Weights of a small image classifier.
Model: 3.26M parameters, 32-pixel images, arch perceiver, patch size [2, 2], layers 14, width 128.
Training: muon at rate 0.0019, 10600 steps, batches of 512, held-out accuracy 98%.
Rows from block 4 of a small image classifier, named by matrix and row number. Rows with one number belong to one neuron. Each number is 500 + 40 x the weight over its row's rms, rounded and kept within 0 to 999. All counts start at 0. Numbers have three digits each.
After each neuron's rows are labels from the 100 images, of 14848, where the neuron reaches its highest value: "responds to" is what is common among them. Only what is clearly more common there than usual is listed. The data: stained colorectal tissue patches (NCT-CRC-HE-100K).
# fc1: MLP up (model.blocks.4.mlp.fc1.weight, 512x128), inputs 86-127
# fc2: MLP down (model.blocks.4.mlp.fc2.weight, 128x512, transposed), outputs 86-127

fc1.83:442521436549488473509437470509449542484493498475529521474576529494507431477516465492494500568549565502474486471516472518460420
fc2.83:496476446545433544506503503522563504494488498414531551474478531517533408501496439516467494506440510542459515582545560496467513
responds to: tissue: mucus

fc1.119:498481538536468466574506501544477541491466574525494622444440426574523540476454500530533414476471589517523440515423571482530491
fc2.119:509482452511570479553489504533420497524456519503504519477540492507495490486437509437478547459448513432510521471580451481508487
responds to: tissue: smooth muscle

fc1.22:464529494575505543466455454510428505446466460502527582507482492506562544496412503494553461515535478483475496551476474559449499
fc2.22:518555472556530477416481472540492518391498510485473436495434508437565554486563446545484489561486549474481536529490497526481448
responds to: tissue: mucus

fc1.464:450502438510492462517513501495505479572435525435552461593501519500538462557514482488551512505497555547430503585494509517533504
fc2.464:583550488451519495492484466529477524509510508413526504484539549427426549577494545515545545472492471503552443523431467494557479
responds to: tissue: mucus; tissue: normal colon mucosa

fc1.412:488463508519522544423475515498503487529585482508564493452456506487555520518448498581510461502532479442553408556546435477475565
fc2.412:464476511521495466512468497574558542482502405518516449532466415555526519448572519506508568462466450520533496475501484454431509
responds to: tissue: adipose tissue

fc1.172:461492489476502438527558489488531438468523458581458426514485537530513414450531545518449511512548483561485531492452474489502514
fc2.172:532463477429450510533593426454504555493525515462551555564542515509540519510544502535549518540512541496505525473460537515529490
responds to: tissue: tumour epithelium

fc1.261:515606516516497495462472516476480470431559509530490562453492541450451514573509494525532467490514473448473568526467521513481461
fc2.261:544459514512576583532525470396492414510528481511530496585474514488510405459525537526540513472464506555524530519496505480515452
responds to: tissue: smooth muscle

fc1.462:530487568524491506500483554397452430532532418574459534429520510514508483498496522538557405488536505506447555447501460462520430
fc2.462:499560474505462440512434522540515444524429471528467440457501434525476534515510470474464502449504502505513501517508529576480519
responds to: tissue: adipose tissue

fc1.203:494528522535408454568471506514467492495443529577445524562482464517444514553394497538506458501454527494546476513542453521483493
fc2.203:489467523474480496477573466424507550550572543533475496542467478587483503565427450520476507459513549441547456515472531473546473
responds to: tissue: mucus; tissue: normal colon mucosa

fc1.319:532451501513492529436460525482427485503474440542472586503484435541466526514452501538464421455465435500472507502517475503581500
fc2.319:513538502551427514487478485449498497529474456482519560567466495519475442547480484490453541449512515480536514472576487485570544
responds to: tissue: smooth muscle; tissue: debris

fc1.313:484467515462499521549456434505579502494457537526556475554505489458514434466491516514475474562525449525444460440488501430550494
fc2.313:499527567438524499519501489451529546525498511464469514492529499541563497522510492497472482496481476528500515540560553492423519
responds to: tissue: normal colon mucosa; tissue: mucus

fc1.297:470474454483480445479553453554557532575513597493535446533454484456540529569478510528493511421603532500559466445445464521509551
fc2.297:530382481576433427533468579516440501463498550538477449535521481454523451442486538471447492496497524586485572506523451449527546
responds to: tissue: debris

fc1.51:530501479567498478510469465464540484466397484530547523534565534558456473461539460479547529528437549466533448493520543575461529
fc2.51:516554486493445486453520464532456490430517507461525496543539490513550528467445482510533454545486508548490479481553462531458467
responds to: tissue: normal colon mucosa; tissue: adipose tissue

fc1.402:535547443517480447483515594467451504546546454517492455541435524513478560513475537523483486466507507524514510502500458573525546
fc2.402:506512521500480523504590624532564458507404518518493509533544553489509579495511490476512444512556489481492439501499468527448456
responds to: tissue: adipose tissue

fc1.150:476502535524525455405507523450476468490481520494502538545446501529524527547579504552494526537558465485612473483467516559488529
fc2.150:485494573485446475536510497480552489510495428494523559436514520471553468556481494520502488551501494449583553455418546500544515
responds to: tissue: mucus; tissue: adipose tissue

fc1.207:480434476507482520546419554570547458474537519501523570492520494523478547478489587525504545493488491423504506468407454416507510
fc2.207:528466497533505587579439521528566504508579439570579491537599498482556535485443492551461490508561516483440484518568539524463502
responds to: tissue: cancer-associated stroma

fc1.409:478452488530429468480463533558502415505595494500515491460482507568563455459507485564555495497517525537498555475468456528532535
fc2.409:455495481472449544488470541498529453541510439460476464492562450479564522498567501557515465482567491530547490575505518477566485
responds to: tissue: smooth muscle

fc1.155:547479441505531511488486484516438486466489471455464504459485536562494461470532482487454469542568513510525480530482508445427460
fc2.155:493445528546511457495423487500475432448450479480524470506488562533473490474491475389497479480465509537563522465495470508523533
responds to: tissue: tumour epithelium

fc1.23:520491498455533543501447458496442528489585525449544477406505571522478465494481523458557424489426471460536524491505461482527510
fc2.23:494467486510510537490486488546558559468496505535500444437534543501440528568472524418496512481521448525516478537511583484472533
responds to: tissue: mucus; tissue: tumour epithelium

fc1.372:433488543539500506502514508475511578534455494475549433497485554479520426504443460498489584494488511493445428508534407508582543
fc2.372:434483507505465565498462573532537538541482530439500541531527536487540462507543432518491480479516466569517510529521483512543465
responds to: tissue: adipose tissue

fc1.352:534516427427539494516545518529497551486430529583490554560512489493492454492534554520487575466521495496543511475551501453533425
fc2.352:492494472512439472518448505556488502442478533473551504627527470506490516428383524450518511580484494514463481544585549512533511
responds to: tissue: cancer-associated stroma; tissue: debris

fc1.323:485515493481492531475524427492535466397437516468493476516488458552578502498527448499554526497539465498486505537581483506517503
fc2.323:473572591520526502464511529488479559479568525488529485468523526521497467557508524533477480494521486508496457407532514560519462
responds to: tissue: adipose tissue

fc1.185:462450550482571484567536522455534506576479513452573525456477464587484423422506459486544487420436525520500440495525571516512449
fc2.185:487534546540499531517514453494501416462495554550501513505589447509526522453540453531492425446456487415446555530625453517394538
responds to: tissue: debris

fc1.212:481504479588506448507514466546563481561521457519541425427520552559543507525434477488460493504439470478495521471557537561443485
fc2.212:521541510526487492540523532511474485460449424506463418516462516499533602489536436529618445457475451513475447495532490481525518
responds to: tissue: normal colon mucosa

fc1.301:614465490512496510442468476470522508493508481553531549534499444548529510513541475472484551521503504486517470519506568461465503
fc2.301:553582490523474510502471508522474517516459457480469471514554501514540490483497598501433496462511464436485511514467528420513493
responds to: tissue: tumour epithelium

fc1.239:467473475484540475568487457493491488476528492483519448551534420558529490508530577540502600553465516508457494475561525466522548
fc2.239:550497452514479486504537436485514459610485505481538569484487541560488517569442562418516479549497482468529492490468523445502549
responds to: tissue: mucus

fc1.467:514579476496541545497496428467462477416483463440560442586508476626485493474465481542515494467497463502493479516430573466532552
fc2.467:435494492556450550557473473528495441497421527496524503506483521523498517515486507595590464469422521441568534456485508458427471
responds to: tissue: smooth muscle

fc1.79:517502411469508492526478497524411571560525503529522453481460436506462489495487553554530460468494499490471552529461499513509539
fc2.79:509554495488557476448455473578522498412498490496471531448471516508529503465493430508486541499549557489442487545547533515442509
responds to: tissue: mucus

fc1.361:493529458528522470479420484497425491490478554476453476523562452523481471474536501515480527528483528510471516434475420510464498
fc2.361:539461464529469414492564435411555429482531454452510499486471454552550513501494492544542475476538493486508492551460476495490496
responds to: tissue: smooth muscle; tissue: normal colon mucosa

fc1.146:538459468524526481417541533531513512440511571509547471528422510535461500535485494553558428496489477521556572551534545534530535
fc2.146:477519450508498523493603442431496504452511523448455502458446496494536494505503508467504492499501507518555514470466537492466519
responds to: tissue: smooth muscle

fc1.198:507378443489484478504485539467547499378537472536479550490540563504445466478461478491465520483477553475507540563497591489421503
fc2.198:461514504561458437513494504527477517507454426483458420494522474571487551499486552491529437513549482530471455506466477475468540
responds to: tissue: normal colon mucosa

fc1.205:536499439586460603487490546504510418447518548478482563586518528537495528465496459517500593526462417474533507475506487536515473
fc2.205:498477574589484524510474565477467432439496543518496536461573547551472508451567483526513562590470554523486589519450519433500506
responds to: tissue: mucus; tissue: lymphocytes

fc1.340:558522442490472536515548510487527558559483467451481530513577517464501480514447439556494471462530613445467531464450527457504481
fc2.340:573471396501482536565504545486525477518453482536520496506453494497554458445531490541459475559448543481498431507518420472522453
responds to: tissue: normal colon mucosa; tissue: lymphocytes

fc1.46:504520540536496476432515514530444456512491505501523508527526419561489502491524491489466481489495447486516530425479488520488424
fc2.46:515498432530480443503475498462508480505532552492470481510422492446485530438388476528512414474574551469533540554430539497503503
responds to: tissue: smooth muscle

fc1.71:507447455472515579525515464505419508539463560420581513494488520522479469504503559520512464430581489494412546458502425481504545
fc2.71:422498480527417467529507510482560510539456550501500538513457444464492503537473483446456505382481471472566439535516439518480476
responds to: tissue: lymphocytes

fc1.315:487430543546486417517456531485501541578462521494482481447446489430593499475483574525511466531511504502570499520471520512485424
fc2.315:490431445489512573494509558504508512553495480559565563427445476508530527483462561478528474466509501423455455587527504504469539
responds to: tissue: smooth muscle

fc1.364:515523469526490488469498460486546506485475452488457534448539578529555413460591489481463470511462519473496507516500482536512526
fc2.364:532447514503529524451488520503506462502529540522401483485489522458488509518549532569469513449443611414505480533500504553484518
responds to: tissue: normal colon mucosa

fc1.236:537522544512505437465564506527524491530427504524559455517441568496444472543493515584437512452440494534523520427454472498454429
fc2.236:497555465489497470570592548427528573518514456465516491533467524435487467434549542491486570525468493562528501521470469459465498
responds to: tissue: tumour epithelium

fc1.86:480480536446477439495504531577440553449483536481518584501473490446496543508486569463476512574506521497517517467444508486492491
fc2.86:559477502459523481499530531653508497538478536530582453509462546490538538505425528553533564561471481529539438505485507482415373
responds to: tissue: adipose tissue

fc1.167:530441541501492613490488454407492518527447529481464477515491537512504512492565472527497492538509470538547469465509459560472578
fc2.167:507530504493456528502503494447596503497484442495465492479500477523529452389529483417515515503466475527501523515479500444506443
responds to: tissue: smooth muscle; tissue: adipose tissue

fc1.260:536473489584508542505507450582528473589445482494504509468549475509521477551492512531501550491537542589447516502419507527533534
fc2.260:487444555481459480528501465502534537469447543423490500543500529458519536499490526479569451514445470525532486509511484545486534
responds to: tissue: smooth muscle; tissue: debris

fc1.102:513521530426547486509509458443572540541552515481488465500533575433480519504468514508533469523445462555520480479553437436494498
fc2.102:560489457537517459552479471545573489443522550533506504535504484530542495442438463496556542489522514572542517550410486526507461
responds to: tissue: lymphocytes

fc1.225:490519499492522479579569467452545513420477506449450506509551444556479497456504569537499523499474531437519484503545430531546514
fc2.225:516448441605526554562476498475459526488553536467511525482525568513527469526502496528486511444550591510461479495507477483508505
responds to: tissue: normal colon mucosa