From a checkpoint of a small image classifier: trained on stained colorectal tissue patches (NCT-CRC-HE-100K).
Rows from block 2 of a small image classifier, named by matrix and row number. Rows with one number belong to one neuron. Each number is 50 + 15 x the weight over its row's rms, rounded and kept within 0 to 99. All counts start at 0.
Before each neuron's rows are labels from the 100 images, of 14848, where the neuron reaches its highest value: "strongest on" is what is common among them. Only what is clearly more common there than usual is listed. The data: stained colorectal tissue patches (NCT-CRC-HE-100K).
# fc1: MLP up (model.blocks.2.mlp.fc1.weight, 512x128), inputs 64-127
# fc2: MLP down (model.blocks.2.mlp.fc2.weight, 128x512, transposed), outputs 64-127

strongest on: tissue: smooth muscle
fc1.505:63 44 42 78 40 54 31 51 58 69 51 51 16 49 79 53 43 42 42 31 46 34 38 25 38 32 48 75 56 70 41 49 47 42 46 45 55 35 49 46 55 31 58 50 65 68 39 28 38 48 31 68 62 40 38 47 80 38 58 32 51 61 40 68
fc2.505:68 57 49 41 52 31 39 36 53 68 51 64 67 38 55 54 39 72 49 35 39 49 36 48 42 50 52 60 28 56 38 68 21 80 26 50 47 70 36 69 00 37 64 37 88 48 61 41 38 48 72 28 30 36 43 55 56 40 78 51 61 36 48 48

strongest on: tissue: mucus; tissue: debris
fc1.158:55 40 55 74 49 36 58 40 52 46 70 42 01 35 44 31 55 47 66 80 54 52 50 34 67 61 43 52 68 24 56 29 49 32 38 57 29 61 79 46 44 24 31 60 59 57 58 49 37 49 49 65 70 45 51 57 51 42 36 42 43 36 39 43
fc2.158:46 39 61 43 16 23 88 66 63 62 44 44 24 61 59 68 32 68 51 36 49 48 67 28 63 50 29 60 52 36 31 50 66 52 51 78 58 57 64 43 61 53 24 39 29 43 45 51 61 20 44 72 27 75 80 52 61 40 52 34 62 49 18 34

strongest on: tissue: mucus
fc1.429:77 34 36 79 48 32 61 45 46 57 46 58 32 66 23 47 35 58 51 36 51 52 33 65 46 57 34 64 70 36 53 47 38 60 27 73 63 50 64 79 59 51 63 76 58 51 36 67 50 49 89 59 43 55 41 53 43 43 50 38 73 42 41 54
fc2.429:50 57 55 63 26 25 51 30 29 70 59 66 64 51 79 37 52 91 55 50 63 64 49 57 83 54 49 47 38 52 54 31 41 52 76 76 51 44 60 49 47 29 20 58 39 49 50 64 63 40 63 39 70 57 49 73 30 56 25 46 52 48 73 63

strongest on: tissue: mucus
fc1.113:41 33 71 21 73 52 89 57 23 54 60 34 62 33 36 56 33 23 64 44 55 74 27 43 42 39 52 26 43 23 62 24 35 64 44 53 51 47 60 71 53 66 24 68 57 41 40 24 58 60 46 41 24 68 51 35 42 49 20 56 42 37 71 52
fc2.113:58 46 44 64 46 50 51 23 30 57 54 40 15 64 60 51 37 43 47 68 68 50 49 50 39 51 40 43 56 34 48 58 53 59 54 46 64 77 56 70 58 42 41 54 55 45 52 68 50 16 81 33 52 57 61 51 28 43 40 28 56 45 46 84

strongest on: tissue: adipose tissue
fc1.390:56 68 72 50 52 57 64 36 44 59 29 62 42 79 73 28 50 52 64 59 45 69 52 54 47 67 61 34 65 74 58 46 22 44 50 27 50 69 55 35 56 31 56 69 45 51 52 57 41 51 61 31 59 54 51 37 53 56 42 41 47 58 63 62
fc2.390:68 33 58 56 51 48 54 25 88 45 38 61 30 30 42 40 69 62 69 54 47 50 54 19 58 59 22 60 20 59 53 42 67 32 57 53 43 10 40 17 45 59 69 38 52 56 59 39 53 46 70 66 54 57 59 50 45 62 40 44 33 39 26 74

strongest on: tissue: mucus
fc1.181:48 47 50 50 37 65 42 50 46 56 20 45 58 47 59 39 31 61 64 49 41 46 36 46 25 48 58 37 30 50 46 53 52 29 42 41 50 62 78 37 67 60 56 47 42 48 54 69 76 60 41 62 57 58 24 63 36 33 24 19 34 43 57 66
fc2.181:42 36 66 44 46 56 55 62 48 63 72 53 55 46 63 28 61 38 25 62 53 49 62 34 54 45 64 60 94 48 39 54 58 51 57 65 67 38 37 51 43 77 58 53 58 27 36 37 53 27 70 99 70 44 44 48 26 68 45 45 33 45 20 36

strongest on: tissue: mucus
fc1.236:52 46 58 45 26 61 65 47 32 36 43 22 61 31 70 20 44 26 47 29 37 24 48 21 69 52 62 62 41 30 51 64 33 79 40 50 57 63 20 66 74 51 56 35 60 58 59 24 79 42 50 71 57 58 33 45 69 54 48 51 41 48 66 46
fc2.236:50 76 55 57 59 37 33 78 70 47 55 62 39 36 56 76 64 59 52 75 43 62 60 46 58 18 36 69 61 64 59 43 21 67 48 42 70 41 62 46 79 51 44 18 33 78 65 01 64 51 40 48 51 38 51 54 61 53 36 52 30 21 32 54

strongest on: tissue: adipose tissue
fc1.456:40 57 64 36 56 62 70 52 34 46 51 75 53 73 25 48 43 36 57 32 42 16 23 69 49 41 51 42 62 37 44 66 42 49 57 33 22 57 43 66 60 59 32 34 47 65 30 35 49 82 44 60 61 57 48 67 51 40 49 53 22 49 46 50
fc2.456:61 40 55 40 12 59 53 62 54 41 50 60 62 31 50 62 45 58 79 34 59 51 35 53 48 45 73 65 61 55 44 58 60 34 42 44 63 59 43 58 74 19 59 30 30 67 76 72 67 42 61 45 46 58 51 33 60 45 55 42 48 56 67 47

strongest on: tissue: smooth muscle; tissue: cancer-associated stroma
fc1.106:52 13 55 74 57 59 43 40 69 75 52 52 39 55 38 33 66 48 48 35 72 54 55 69 54 40 06 35 51 67 33 56 59 32 61 21 29 57 62 64 31 65 50 71 53 52 58 53 64 50 37 55 59 57 56 52 60 68 57 75 49 47 35 28
fc2.106:57 63 82 45 70 64 66 59 37 59 48 72 74 74 33 52 44 42 35 64 29 51 80 49 47 57 39 33 46 53 43 30 52 42 45 47 39 51 38 55 51 31 46 48 50 31 57 38 49 66 44 60 55 55 14 46 57 32 71 70 64 62 50 43

strongest on: tissue: smooth muscle
fc1.391:72 46 38 60 69 31 25 49 41 37 42 53 51 72 43 58 49 70 46 43 24 39 62 51 53 45 67 43 50 73 51 48 60 57 53 48 56 45 41 33 43 43 50 45 52 57 27 69 54 53 36 36 69 64 41 32 41 80 59 61 69 48 29 31
fc2.391:47 55 30 49 39 35 41 72 48 61 68 48 49 42 35 47 73 54 45 45 26 55 70 56 69 48 38 52 61 56 78 43 62 53 38 60 42 54 77 46 60 54 61 41 49 65 62 67 39 50 51 46 15 66 40 36 56 63 41 63 54 40 48 48